{"model": "multi-label image tagger", "dataset": "aerial photos of the United States (SatlasPretrain)", "train_examples": 50862, "image_size": 24, "crop_scale_min": 0.5, "horizontal_flip": true, "translate": 0.12, "arch": "regnet", "norm": "batchnorm", "activation": "silu", "channel_attention": "eca", "padding_mode": "reflect", "drop_path": 0.05, "depths": [2, 5, 5], "kernel_size": 3, "stem": "single", "widths": [96, 192, 384], "num_labels": 7, "init": "torch_default", "residual_init": "none", "optimizer": "soap", "beta2": 0.95, "lr": 0.0021, "beta1": 0.95, "shampoo_beta": 0.95, "eps": 1e-08, "precondition_frequency": 10, "max_precond_dim": 1024, "merge_dims": false, "one_sided": false, "adamw_lr_other_params": 0.0018, "steps": 5800, "batch_size": 256, "epochs": 29.2, "lr_schedule": "wsd", "decay_fraction": 0.4, "final_lr_fraction": 0.1, "warmup_steps": 170, "weight_decay": 0.4, "adamw_weight_decay_other_params": 0.01}
Rows from block 9, named by matrix and row number. Each number is 128 + 24 x the weight over the matrix's rms, rounded and kept within 0 to 255. All counts start at 0. Numbers have three digits each.
# convs0: reduce pointwise conv (model.blocks.9.convs.0.weight, 384x384x1x1), inputs 0-95
convs0.110:122108093120137112084098128139130135137114127131126145141133122077136116160094114126121166115136164107152119125117124113082136130122139141124150138158107150104152097153167149114105116148125145111134105142111108122116130130141131131147123093172123114121111144105131132107128112124129117106
convs0.111:124157112122113141128111140118151146113124100143107136122124171151154121118114114098095139117128109098096129132133093119113087133133107130096115094157088093175150112084177130134117115151137137124160113134154110128118106117107132141088143169135138126099112150163137123149151141114181135129
convs0.112:126130117115136155106118122115095152118082116119148128075098109105117064121136155135100127101128173088140135116115130150101131115111088130095116106117120159134138153115123182112161102112112153126117154091140139158144128139166128132113104086103140160143075115112110160179146211134128115096
convs0.113:115126146075118075104128137106105139123156120086095129136164099090118120108171110151123116097117134117174075098124127132130092099120139135175143135113119166100140097159066113120134084145163109118116145129119130129077123119091132117127224146140135132135121132122138089137135104143123115113
convs0.114:097137141147139123155135109109155100101172124117141115139125107098133098122138139128110099143149112128108121158142163080152136122132131106118096108108121108157111165190159130125125165199119110135114108163126129203140103112214135165120143133167093153098168103163145143152118135214134100128
convs0.115:160139150152114153113113143117132113102114139128118131164129073116189129109083134094146146123091109107132114111094119151131119125157128135119140148117148147134175116114137135114124135129119180133126106140089111170113143144104154138139123140123127140165192136133114146135149133108094138085
convs0.116:130128121135139120156109124108172140180115122112123135142110133115158129082122140097109092103103161125080158111142133117147095170129129122104129119104150132164137100138097145108111139116108097122117118160159140165156163129111166109173147153121129133138165128097119127128094086103125172127
convs0.117:123140161137120139133136117125117140112160120129099120117127124096139088157109130105115094112138123101150133178139147138082124173106135140144128150099168127110152128125097098155118136136139120102124179106184080127106140102097142112087157123137118109153140177168140119122131112103143130146
convs0.118:150137190122117142144106092142107074178146140145114129134122106128096124126145154122139098133180125154134140131114146136105121140115106105119109086112085104117134103144120106141124096111135145123150114105108130144140120125131124113127118128128109140097121126130092136137104115129148137144
convs0.119:133160114123119101175105112119099112145110108124166143119154111154135123124168146108151106101173122099123102116156150123155125125142130136157124135137123102093109153090164106137162184087119111146109137152102132115121145141129126180115146119134131133135152096139121120125110090153117131128
convs0.120:109155152127111115129123161120118083128139142108143171098110178093125137106158133114163120146119189134089116115098131131120125142117128116128119177148079130153098126097113150123139104112168144103143094148087108186103093130130126143107167114118128158117104119152118137160150213229133075165
convs0.121:126135096130106108139098153127142159081128192105105135162149135097133094155109122128133121154103146137143206121099104122138078143163151096165117115079134083108120176112130158156138142129118153129131116118148132162131110156142192121135125137092120146139095115115113129138204118109145113133
convs0.122:137088117151105159140121134145155110155106116104127086097164103132119158132123117157136125118102094138132148122081116173116086117128149155077129147119108116145121185122091114164135118127148095131155115123099140137130125115135150118152134117102157140124139168114164117117124046121134112142
convs0.123:133123118111116137122145117118138134136129132122144120131098148153086141099123083104105132144154117128107113112106120092149114129129160136109194181143107101130125108107141146126126094120171161145152141089118125120123168113112110131153144115143184167160095123110122132121137173143128105108
convs0.124:148126150143122108120109157125105122119151129164124131153146113158181123070122115119130145130112092104122108137135093152105129161132114101142113173139077132090110126142121122129092113141116109124100139107173107160125110124131138127110111121130128161117146128112122119148135085107143089140
convs0.125:101121141134234151117126117144136156163147145143127121140117118081106133143160141130151096145139106144111129154135149137151161158122124188156137170111138125114123134158119110100112122164179097147170197114119141109155079111186154118134096115135131114075137122095129116147130114120116147118
convs0.126:159085144116130188161114160114150143149150127075104162127179122116121118132084133137094095143102124172113129098100163149105123144117140122114114088141158144073104186165163079091158130100108142108104125146117162155140140159123148103105142124122093106170115126124111121103149114125119123104
convs0.127:112173172149105129144086143158125159042120116110092147134094106133116100155124133136148112144138107089134117140153087142155132133121118125104197140086125184124091133108103123145060104143092116142167131151143110112143126117177131134108137136140107128125155164119121176104094091104121142121
convs0.128:150179173129139138151116172125180136108104136170119138117151083108124100151105154156127127187091161129104156134122144121132114108131100104104157173146116125101132135120135161120110124178186073153162117144120173137143126119146136110193092123127140163125104120152136091115148132160107121134
convs0.129:103157156103155106108122129159098137120114123160108100121103136164137142116113111117107102125132132153209133079147133141128101154122135158091124124128105118148087134112125144101130110106098156125133151108088156125104114109138153150115129116128145142100098175152154079142136148114154100121
convs0.130:111101101133128117153140133101146110140137104226115129164162133170183129101142086099139128118117074129159116114140148135164159140167130149134107120109143152136140130113123135115087117138116185153138080120139119146143163103140145121125131127149114135155158123169105145133128140098202094127
convs0.131:122162116116158087169139133135115108136113116145138105162107117159158159116128153127161127132092138148130143138117122091112081121146146113131139166176125131147130127088129080103118114110148105143128132117170156171122094130117080134144135174133127142161173127120101128120135118123155111140
convs0.132:204110135126110181126115126136091102123102101102098122143105141147108111138149139092089123093115147132121115116107129144106116134133132125124125149110136123113113074156096143105120134096121158122179118158106141164115132107107167166099140175117153145111098115072122088115170113114146111153
convs0.133:092158137102194103124083117118135156153111076110136119104150118151148106127155141159151144111106137162113119099129113102140142150146101124117165152146145134101131184120111104129098083098164168113162158136165143141101118112130115121135114097111171091138119181113115167169095129114114084136
convs0.134:109096117143132109145109127130124100138138101136138180128120065150066150102124152120131138089131146120181154137109116100112136143086117133143109130142089132129140135124156097120142107114142138112110164129149136105089105132169127094151168105136132127113140177132116149126121116130146168148
convs0.135:139094102120138100122127122095104101127157134129165134129130135113123117137151142147138116151136133126146104143123142128118131145131137085118116161146186100126102153168157114139144080079148131110133105100097101130157128142136146130105161148172131117120110127129108163147091138120132104141
convs0.136:126133127087091042153096133096125110095151114150101179139121131112112146102121107113151127113140073119137160111112125146166105126125110078133149155144129119122098114164106126112131099114141138112138129166071088135114164118126173116107129111115138138127136091139115101097118125112132141129
convs0.137:141129175132077165120133139093163161118136114131165126163108138133125109116136111115134123116146105123096101215118158139111150101051187135138066121109132128142152148140122106142119141115121118078109121141108127142083121099092091109144127114141147163156078163122111133135129129171135129141
convs0.138:121106120120106134122114093116159144132149176108110127102118143105104123110143180165110157119101106116179130110118131105127110146124062131139126142142069125145120132101090111123101127130121098128142144162119129145170098139148109149124127112109122118162109139087107097133108120104130146152
convs0.139:102134166100153096109174166181158169145128138109133088092158139091155140119148139121151137096109111121114132150147087129122085095128093148105176114120153111103099164117140138088143120166131089108096091130148096141129166148082137127125124105164180108160140140112065095141180126141096113162
convs0.140:097121107140107132148148131110154162139154082153133116140122153146114140129168110130119093108141164121126141101117111110124138138101116147177134116146117091107133120168131157143126139116164140123143115158112136108139095136097144133119100107119117180122128100160149116122118146124122091165
convs0.141:143160098128149117094118104121129099105125168115124139115140124106111116125124130093154137144123145128096124091131109138109126147106136121122148128109154078149134119153132103140140102104143128123188071095140131105162148124070152122124116127121153144126150119123153157139165151106160115124
convs0.142:172125148102127143135118125125115103090132120139120116164104158139127094105123126109101109158084150113146138064134119141125141133119131086171103170123150108114146112090150142144130160181136152148140095164097129169168123113114147141129086164182112096101170129145179147106094154143160100113
convs0.143:117143110118118106151150128122121131109142125180111106115097164129138131137130132123142160134126165138100109145123130151130113101105138130144138146175089131194137130137101128130141123118133116114136124128080116103134143107107157123111140127098120136168155121138117121150113062125121120159
convs0.144:129117138107143185078164142107111144107103116091107086158094134128130153176107128120112115078139085121156121175168132123116077149137124083152127163142105125117079091138131113125129168104120114155115164087146146106167070137104115183106136116139104152130119088168106125108138166106115115117
convs0.145:104127116085165148128131131106123157123103123121102116142127119117100165149158221134115169123133133071153152167109167146098135100122110153091126096111128111137112108113140141145091135131139122112133084119122160131183145129129149116133116131169148105117145115135103116110164114100128129133
convs0.146:147137153112111124114141113131074102115109142128116103137147119110145124127134151128129158161112111146128104121120146139159103100113153152123108094166167134152117130101124165167172127142122106183130123155207148123168140072109120115135156115130072108100113143174127085148143133105100125074
convs0.147:121149098081144106121139097148112118156151134129130129147106099083106129118088155139080145112079113152089116102156112105150136130156126127096116102115116156175129168126182104140083150145127108126130128128124100124145115130132089171098055148110148109115147122113113152142153101139116122158
convs0.148:118118111127128183123109130168136107138143101096154135141119077174158121125080076165104103147102108146170139119127156127116137127184108149142156122094104115128106106109084139131165135123110129113108145167144106125115132094163089168167115104143114123122135090161128126188140136156103155103
convs0.149:114155114123124129129079122105128163154146106127176093160114116153124142120118150099116080139196098092154147117099159162094131122133159149124083153125151114087131099159144096191139161162134100151149149163124097122103153111125107126099129097116151114126125118160090143156128145140106131097
convs0.150:105103140149105116121104164131112141149129180132094099102112124113133139112187094082076083152144154117154107155103200151120157155119112141185167129116129137124109141148131120118129151105102187125162123148136103129086146086088118143108111146110160135151109164097149122176102142129135135109
convs0.151:098118119180111090134174156098134163137080116114108096122094119119118138156145145155144124148123152108119158101095100101102135138139165161164144111100129160165128143102093114107168107127146124074180173138119156136147125113154129091160119103128129146148151090107099157121100138114127121123
convs0.152:139160138081103126102155108123122098140130106142144158093149160145096137118145097111136135110138088121122144108134142129109141098134130131128117091127108104136103116107101138157155133144140133143118166123114138116093158121145104113098125115123090130157135119182115158167086113107133142144
convs0.153:119135167120100111116137118114149152123124149126140111136122125133119197141142185106150135103128107139144143117136150141093101103124094129109079116129111125103132142160160099085151095111162139125152130128121126084181127091115128097158139198149151099131153106137156169144104131123140099140
convs0.154:137125137133129124126130126116113095079122135137137136135117072098110119110139150101137148105111147128129108113102141143114112136131109130111129101172139119113121137141170144089096136137131108134141101179124132112159090114144119137146151104160107136131120152100095111125128092131096087145
convs0.155:117089097115172099174084154161124069172165085141108101132154116100110134121119134100152138172146147120094144124150157159128086141139113120096111137174144131111131104129147115111111129047128148092145105106127183080120122071080116127119119120150126124162115136141072128108128155114161132069
convs0.156:124125107108115125077122143099138077138177150152124133086131160122126128113151131130107147102124101133186123129128136168141132112131136093129159122134124151168148090151116106120128123125127110164157119099172142128132154173188128147127124154081105130129130111120105127137118134145138105194
convs0.157:126131102116106155139112128123117121121115137128102152146105151151178092093106132130116157142120105124094115144122146112144127132115136160120121140134126157098119131125149127089114146135123112120103131119107139119166156137133092121125084121133134079140166121137084150156120115121092143108
convs0.158:097137101164168076127123115117123105054103151142115107142142136107131092112120117091099170183079124163094131151109136082145107133157126162139090163154152143124144171105131115108173130154115173121137150142157147137089160099153110126101120164089147146189112109108101137139129155163114165129
convs0.159:126110149104103185120098117161128159131112116130141134168127135143144155144129119165098159114134125135138142112139129127140111099125122165110103145141134135147156070114108174080111117111126176113133134153107096101115147197098135162132145155142136127121127160151107129107119127086138139164
convs0.160:132157115088124175098122160137097110102104242127111146118122113120109111082102137100108118095224098103120131084148135084134147101147124174143135092164154101106127152137150110137069119143121086097145097128093119153144129121133164075139116135136078106119071147110164138138187135119114158153
convs0.161:106137121112077107118103171131123128099134074116130163130154151168092124122205139112128150130145129145130063101102119129135136156160167130116118138108113095113146129120136108150162188129151122135164144096141159110119166127134144129113137143134092111126167138122133119070146154095134134095
convs0.162:107099117133103148099134123122174154109183144124107153121145151132130148164120138136171117113152110078162103137153123130083135066129102115096138120116218086098125121118198138125149127133114150106103091135114147099115147161152078134155127167106126144135118120171111096169094128107120117156
convs0.163:145129131111090133113111094148135131142130169134124114136143102133169098143137117150139125107140092122140145152095104182102112100115136153131180112094093134105142127111133113119099093122135145141129109120178150134121088100103126105132095141102155103109067144145166213141096108182133086127
convs0.164:109089133125089105102098117107118160124164148119134134120120109128130123118094104161134104115136169131100120052145151169140125131152117154144155181126155118128114156129094140146112154163149137167156121123131135149129132118102130109115130112112136109100144143191128150105149128080138131093
convs0.165:162099105112199132127098130136150143116108147163158142156146135143156105101154147120098118146119140085134134143161105140139138096091137109149119097103100113088104098137174128099152129161133170061182161123116089130113063169169144116157114124110132110135150145095124059131139176104124160122
convs0.166:109127103144104118089101083131149201103127135118112155122119098160122128164112103150137107087153133130135157160124114123085142063125101109133084112094110119108158145132134104183149117094096112125132124083125130138118169137096091113137153089139152132098109164150119154127169125133097131100
convs0.167:124104111094126108096124179130123108125142105132118158116095126115085080092111127117101098093108101095131142090144109136134137117180122126126137149147148159120137128083118109157129208108177112093133162066128132143114122097128105132133108078136136122103110114113110149121193118116130091108
convs0.168:155094123125190136133154086114146079131155129110099152101122106143095149129144135142175128093136106091127107092161152109146156111099117098116117141104195151131122104114160145097092119136089145109171127125118139141095147146127119100121091123097126097134140129096152136143119105124120136138
convs0.169:148104105121091174085115147122192131128178120112095142137137071110130123104112141134113098169103112105121091113090122139116115103129167163143133139093138131123131126108162124116108113131095108131122124107135117141118104150134094163104143182120131139107156134098116136111163162128148124171
convs0.170:167159159162109139066135113102110106129152138086115128164123184097114109147116121127095096187110131113152123137114119148092132111134124096151120166114106108081116090158108122126137107153144111148116118183117121088181137111106114098098143180112116169143137112131112096170088162180112130138
convs0.171:141140105117096141183127138159086155175134148163102141170126132141142119157193111086133121142117117139105132164150137098104158119112124112118184146142111109136111137157123126191106118113110093132151131151157148129126160163116159102122118096128114107118105107170109134117133112137087129135