A small multi-label image tagger, trained from scratch.
Training: soap at rate 0.0021, 5800 steps, batches of 256.
Rows from block 9, named by matrix and row number. Rows with one number belong to one channel. Each number is 500 + 25 x the weight over its row's rms, rounded and kept within 0 to 999. All counts start at 0. Numbers have three digits each. After the name is the row's rms in percent of the matrix's.
# convs1: grouped (24 groups) 3x3 conv (model.blocks.9.convs.1.weight, 384x16x3x3), inputs within the group 0-5, a 3x3 kernel for each
# convs2: expand pointwise conv (model.blocks.9.convs.2.weight, 384x384x1x1, transposed), outputs 0-54
convs1.309 085:501492495499508499500520549476505494455501483469507470491527495497507500502471524487512496493481465512477528464486514427499509510512471539496501518495515519535482
convs2.309 101:526516469489529490502493480555502486501503486502483483504489506487507528520496500520487574500480511489482461474485484490490470555528525441473511492487498468529439469
convs1.310 104:485482486517481468521508516499519494497511496481523510507471507494503533495475468490504508490546467505486502465550540478537513524548549500496483514511511509477543
convs2.310 109:510451503501541467508503469478518475457517490516518499511436482511459485502494518471498490493513499486472479502537494494485529538580539456495495465534497468486471490
convs1.311 116:521535511512480492491452479504492514475476512482541520526498465482516511471485477496492471525488482528477510537517505480513510446505548512497484522514522523473480
convs2.311 106:500475511519455510487457478472523482497502516510523491548454531507510503546517517478483471479515489513469530517499508464452460501461487444495509498473539525501536483
convs1.312 114:520486486504499489458534525520475497514506472537465493500494494505494477524510502524489515529512507493536505488510505509494542544538462500506491525524450488511510
convs2.312 103:500518491467510537509468470477468478558467522487455544506518488488494488466464530519530490516510556486489517485479501497464531471546487466504477526509526540478480511
convs1.313 097:487489449471504489512447491498554494530530494496489498503491509504517477493515496508510471487490524507507528458456462521507569556531517512488525493476519500540523
convs2.313 105:507523494509467525490539527537455465495521525479548517491516519487472485499503515494494503528450477508495493488486470469516570503493500499547501491492503492535482518
convs1.314 113:498471483487485495481526481534528508498485486482459469498505474513488489539517532513463502480506503458481506471555554505492514482474470480481494496507476523523507
convs2.314 106:480494499509501489490514486484515517478484462540512513479512486530478524462504463508470478468446499445507496486508509492451495517514487493509456499504484541462520495
convs1.315 108:522485497504517466465501460498459486511500502532541474505497488494519496480528512476488474479481520497491511478515488494480504489469535516548502466485529459517498
convs2.315 101:468541493494441512521485519499476511488505454529506502559492513480526466514485521496473517502526522534481482508493534507494484500513537478529571508495463491500474496
convs1.316 091:514486506492497493494487505505485457452486518522538530502483503513504503496499522504533507485479490504491505475496529456485475527466510515498486520483509497506517
convs2.316 096:475509508431503489485483546535555454483510518487482517509458496521533506482493523461489484474519493493488464483513476467470481511520491542488521491492519499544527470
convs1.317 116:452474514511503455499480505474483499458460479503601531532501507511499537490478481465553522471482473499513516470482479492505476469469509492472494528481542539503480
convs2.317 104:482483505501522496510477497571537530458467538480507521546491515490459490489513441494494499536523527498508435515491520499534480523478516501499525515531502509487476519
convs1.318 103:491477519498466537478506476523525506518511499480492482501502501511494465478510497480491523479525484511520499532537499536535471504551475476461517504504468560498524
convs2.318 095:536493496496499455532525498512496505536518532484522513520482504493498427526503533473490491495519516472484560485530446514504508490527524514508520545498544541487509435
convs1.319 098:532537555503478529479453463497476499520494475500470522497518463509530505501469489514486472501493466531549516481472504492516499500548537496480488492489510481493490
convs2.319 107:505541500485471542503507500512506496498533562484540487484476522532461460461514543508496517499523537497513477495504491524493506491478509474519488519501497482422453505
convs1.320 088:500493531453586528501492516507460480523493517505483476528490498493494477493476479515534506496512517481494502486476506528485476520482469483499488497498507513500535
convs2.320 102:451481496482510508510509513470486469470483510528487494496493473510490523489475499550476518505503506456496506500495508525450508521545536488457478510505494479490503526
convs1.321 076:471497476499463469502493478509472456514510482500515503500483485527504526513589564551529492540484479497490541527437459516496520506538477497514543472532501548535493
convs2.321 097:503520524538493527475488540548487500522459468463509493482487466481472528463465505504487485537521516507512505481509527506458517480499496464491486509512527496512464514
convs1.322 083:504489511472462487483456476501506503473493501504508535450495477567468534529509533455530465508533542513566529454478517524498478519465503494524526510526506567511519
convs2.322 095:500492518519467535496493482481533528470467473485493527481512511513531494520514541522483471498522453510483508552508493453530515521514539521514520485476510476563491518
convs1.323 091:498535496516513541480527511475492497467466484505443513475498485490519478479445495494517501535491540514462491500498461452525471478539474500529496509496480457486525
convs2.323 106:489509523510457541510533512482506531505496508512518503499506511501480484493491468523485466472472496493496528540505499531530474504502495482498490529449503531518516534
convs1.324 076:479472480517487514485508506537512482536480548523513539542494480530514532522578548485492481509493523512486588598509488543501546503513525477487485475528507512521487
convs2.324 099:447444505523451495490529490536495535539452489458526517526491503475501520491483489494478533520471489536535526480543457481468532480480480509512475547521484540492464519
convs1.325 098:488524487462455500500467495499484527544537528473523527530446530532539486465487506537509477488548482478479496530482457516489455489457500486488500499511511512472472
convs2.325 110:468499499482506487442498494587470474537490535460507490525493456439488507481529476460480489505499508499486470523471553508509514513490501456490504519497511481521492476
convs1.326 083:512470492480473462478474483462498463495489488480497525463516493561472500508519502495533539541521507518503449505507435507475539553494468505511518496514498514526504
convs2.326 091:514507508500462569553504540486487549520530476484511507485537492508527463513515537462489514476492513487460477476497485503506492503532494529520520456493547508521505552
convs1.327 089:453504493526470466501463527503476501502489488488506505527452528505476468458478495466517522483491542504504494534491495464531483486486462503519490496483509475506504
convs2.327 092:506471486484472492513531524529540504489504494512510505502520558471512547471484505496481519499514519530506487513506484559519471479492488493487510532468496522513479469
convs1.328 086:487471487491496463469519535480484517482495509500532490521497523493527496501489465529536554534504491511539473480536514492553521523562491475470466528479508503537523
convs2.328 096:575502564501500482525529481466489501512521512505472514488526494541474539559484508502520494472516489507475494505463476491521435511493454532501477501549518494469523488
convs1.329 091:508487509464489492517462501492533510497530522503504487506585540510531489453534538517562524481543524536482480494550483528549571504481492522522512498501517496504509
convs2.329 103:516525570502497488451471516498486491488538516483468525492488505478523483538512419507463487516471488531488497489508527462496482508504496543513522510508517477517487502
convs1.330 117:510501520483553525470485472476495496494547478514475512469521471481501475478491536479504491471456443516545544468510468465517517509468524512509465483480511526513511
convs2.330 103:499489503484515494510481475525499520468502496478507503508514518533477485491508446540521478490482506509470461528522514485464525473494481510503527495531528498483487547
convs1.331 107:479502490497474517533534528472467463498512493490528528533433482504533475481547533530496481491485503496525525492449529532533543476539503500518499522504499496517507
convs2.331 100:503482476519483518532525524476487506496501484516534513494527499480502527459508502498451501499494482513530493482507484492514501495482515479493501511501524532497515512
convs1.332 114:509546553527522493475477513507533495501502505487483486522523535497469469463476494481474459509481489501506489479526555515494541490459472506501494525515493482494502
convs2.332 110:490496476467486482489486504492481513472539453487515487482456483485501483474510512485526504533487512542482532468487502481481492505535502484490474478511475541492440481
convs1.333 108:495509489463489505512513511485517497482487499498474486500509494481524481497494496483469484480530496503514522496500507471547487502510475517497516486480500476532486
convs2.333 100:527471537522526512495474529543485494447464519495523488503495504534538478502486497501543531441508511487492503492520461497518475514517483491494491526442542469463532476
convs1.334 117:500523498516481482486488508484463489520487515530568504466457472492519539479606516530551513514492518495545496494471477476513530551595502509518499499506488505465515
convs2.334 109:477512538517516568567508532473483473511494495466499545530494507464476489499524502475519523542473470527500497524461491533482459423492494493496496505481524514457507492
convs1.335 095:470516507494458499508472486486495458463510505574496515486496516485485505501491495435465490478464444515497538499516518454496490497472489478481492490510489495509501
convs2.335 103:501479508496448483512509510509474525496531543477498519552480430546505531474527462482498508496476462518535498516483478491478548495520516503464490527471516518494494503
convs1.336 102:505488492500522500523528517489500498523501516490511503496500496515499442477469481538536507495487479499475498527476483465494521473517510472463473492526496513554503
convs2.336 109:512495497522500508527472531519502534506469449487518508474491492516480463519490493506455486477479460495451486535449524482483484498466512494500505481520500529524453521
convs1.337 098:494492513476502495510489489503502499515467504507481472467498463501507502549530504559527509509540507492587554486538533475473493483453482473520501520501495545517467
convs2.337 103:519555496514480501475484526476484494534526498499489532476560513482450529501501474493526479515478523506491524482490537473482516474477493563516457464500528507473470490
convs1.338 128:536506463468476514530487504505487517511502517501479484492509470481471571485519489539440489478528535527494480492504493502525493491526502520488477485481504531486472
convs2.338 101:521524476510436542501482478475457482503484504538495480491476477484463495523509480544520500482487511475483502502563506496462504465537468511483473515481473448514489490
convs1.339 109:494494504493492490482508498525504513507515482507504490491526489503525494468538493546417561506490456454482481513496487489523539513490539469512495519512501491509538
convs2.339 102:478590470477477520496510476497515475508493483503500500493501517516515494489504494490545524515495553452550516498473446482468499494497515526496499485478533504503515532
convs1.340 082:496504475470485501512485453489506494520502482489491491483521492506499513508516568457486513476489461492521503468483496505473472495480494507492457484483494495480481
convs2.340 103:496489531510475478512479502490492508515457481488471508472500476479507443544514486495502481491503476493487533532524505492505499527504495499510515482489519497611463493
convs1.341 101:492484496452502469494492486482506506497481497532487512575552532506519487498482477494500477450527471488480519508489497515547539491499533491444497467494475500486483
convs2.341 097:501468498515567471559519452524491481529461495519494494500515504502512498502526541446487499486557496485492460492498534515490506464499554516501510528531493525511518474
convs1.342 092:514496512493498501479491504479518496481525507490488487521500466483496521504494510521502462523610524495523528542483483505497490535491493487498504483479467504453512
convs2.342 099:522495503492543483477502502527474477545529444486504513474466493507474554496483486501499471492501477521462481499486472517489562506504530527526510493508508492478520501
convs1.343 103:491495473500496525513471499481500513512498513503498523477550499486523513483480504487520512517507530494484541506523499494501544551532453488474498481504459492469499
convs2.343 097:494466497518525493483507501508499533503468486515502488479476490503486509502528496545498451459514499502531519542476546497428536513473489476480523527527505483506500491
convs1.344 079:475486463492511511498523520510507496502493501501510497520503491499455510477501494496541563502596546506468514501525518504496487492523498509494506483496489446498462
convs2.344 102:511446517510494538534489516530495483499520484490591518506475519490515528501525513495537496483514523539499515535503514491498493496464513508489514453452466442485508486
convs1.345 093:540510488508518537468499491502512522528483496501512475458523488526483484484598540471499469518500484489514480507471502439514517477464536488515497512476493486481488
convs2.345 097:499472505505527516493479488515504442554495470502515491473513521470482505486512501519521506523501486519459532474491553505486533499439503499501474491471504467543488508
convs1.346 110:498502485477484507489488487491482496502502486498498521511541580549487544543485444495487433512482517466485498533519519510498497524530517537543503499480481511488490
convs2.346 099:475494494507549480510495528501487508434454516499463494520523510505530503517511487500506498527506517512493473505514463513489511503500493523518468513509508523514500472
convs1.347 106:502496486491486520550499512503502487488513513499472509477472493529506493491499530440474522561480505601536574520529503471546498491448478464529489502509502502464468
convs2.347 109:503503472506489504477536518493486479520501479528518480466502513511515524510541466486497439505465477492499506525466518479481488503484486526467447472499479501468518490
convs1.348 092:514511512503516499483500491484503498520491502480515486497489530522496493481474509474536547513569493528494510502473503475484485511495501463485520479495477529516506
convs2.348 102:512473478509517485523495479502522494485482503472492488488495506504493504517504488484491521500532476498512486526500468515505456520535479457489522504470507518489502499
convs1.349 083:495464464514499504544532505527523472522501484533502521484467502482509495532480500513481473495479441490483511496498500475497514484496490507503486559489461533526498
convs2.349 096:539506521575476483512489515511565455481490522533545497490482472491492504514460462509516467504493493509478492463526480500523553460476488479489520508462468505539483516
convs1.350 109:488479521492493494501505514512477512496507513467512509486503527488486526468518476510514437543577544458506436484534501488473490504483504475513478486459532502467486
convs2.350 100:497453503473506540463490494468502471523469514503513501506497489499527535503537475471527536484467479480502490486475446490537517526475467524512481522513500518510488475
convs1.351 093:496499518492507504493497472494511493507522484506495474518552513540515522509531526501422476466465503491540476486509533472503518476533494543483515495522477506483510
convs2.351 097:511525486486483472502440466493487462498500477491475480499526527477509501508520488514491490484518480535471492495467511516505540530480481571469468487467520512503484482
convs1.352 101:474493482494478514522462509456520509507487510552485507522520487557462472500489501457465504480522482500512504500484508490508503521523500496505506479527478526517470
convs2.352 097:502490514475497484494496471487464474478494530479472502532525491487551467506468490517539557504503558461484519510479457518453509498493494479511478506543549442548476508
convs1.353 087:516498531497492507486513507510490508476527507505500480529490495509525521471520485523488510514508494490504509483509494468502471483476514503477533482474502544529483
convs2.353 094:503517484480505510529493459494506467495503521524461481542527507477490537498498509503508525492454488516518531481496484477506528486540459507486514567505452508478442562
convs1.354 105:491513508503480489482525517457505496533485518502517515535517477504507499518567486493484470483506491497487497483504512469481504468460469542515498520498516526523524
convs2.354 096:491539498476539495501503520544520511504479427496471530498480503451503464491507480476521494464472499496482540509537489493467555528537561513466541502517528523494495483
convs1.355 097:500499477488495476525468465540504511495542506499504472540489510490527482454485466474513521503501527527514487481501536503485528512502515532512478515514510466483483
convs2.355 100:522538506483501482531492467499509524525478517520531505532502501479456512496521465512533443504507511507497471510506505502544496490475471485502518558485556511548499498
convs1.356 107:509496500503547510458494497504492481475508501487510524494466469503533542464573534467515512497499464516480498528502513492485505469465476501471516471502486505543491
convs2.356 107:479537488461475482483467467528489485497483478538541483524502504474534495503482475496494501481516475524491512504464511502471519538498544519526522495492510502509513503
convs1.357 101:504482495504519483509531485532590527536521488474469514470509580490499602546474519531502509486501469477489487519492465487499496482492512471503499563512498507494470
convs2.357 109:507507483455569501506540478485499483485543489529515499485513509481472562511503497472477505488521523486504517530484479499499482479488495501508458523469508538487463465
convs1.358 087:545523491545495553487488487480516483484527473484476528565473473501496529489483490512487525501485501488500467493486495503471501507479448497481518525507523486494521
convs2.358 094:462453482502480510501546524514531516456452539490465480510480495531480498507504505499526508473501543494481483495490521532533463505541541471487516538474472522506451491
convs1.359 109:493535537527489491481507503493469497486485527509523506473501473458476558555543519471473521478498494511486493532514530505482486495481482464469465503518505520542506
convs2.359 116:495578485510487516490509478470531504518509475498534494544548468496499528503490512523435490523503526493494498513497494474461496493525495530496497508446495497508495516
convs1.360 100:496482539512474489475509503514515498498502519506472494487459521526509480483465518508521521508496499473491482483515564500491518474483457503498456500481491457531548
convs2.360 092:508504510471478490463464495468473482496519492502486481508531504472497500483495532527527479539508508476530484459524493524495472521503529492465569495452536491512506516
convs1.361 083:513448500516494492555504514453534515505530521557513488467512477505485499539473519525538550516495489491529474540542564490508518483486518489487469510456472505477502
convs2.361 100:507481521459517499562451472526510510494536498515462475519484513527496526484491517475505531512505485518532482457463482518518526437526472498464491489520433498436427499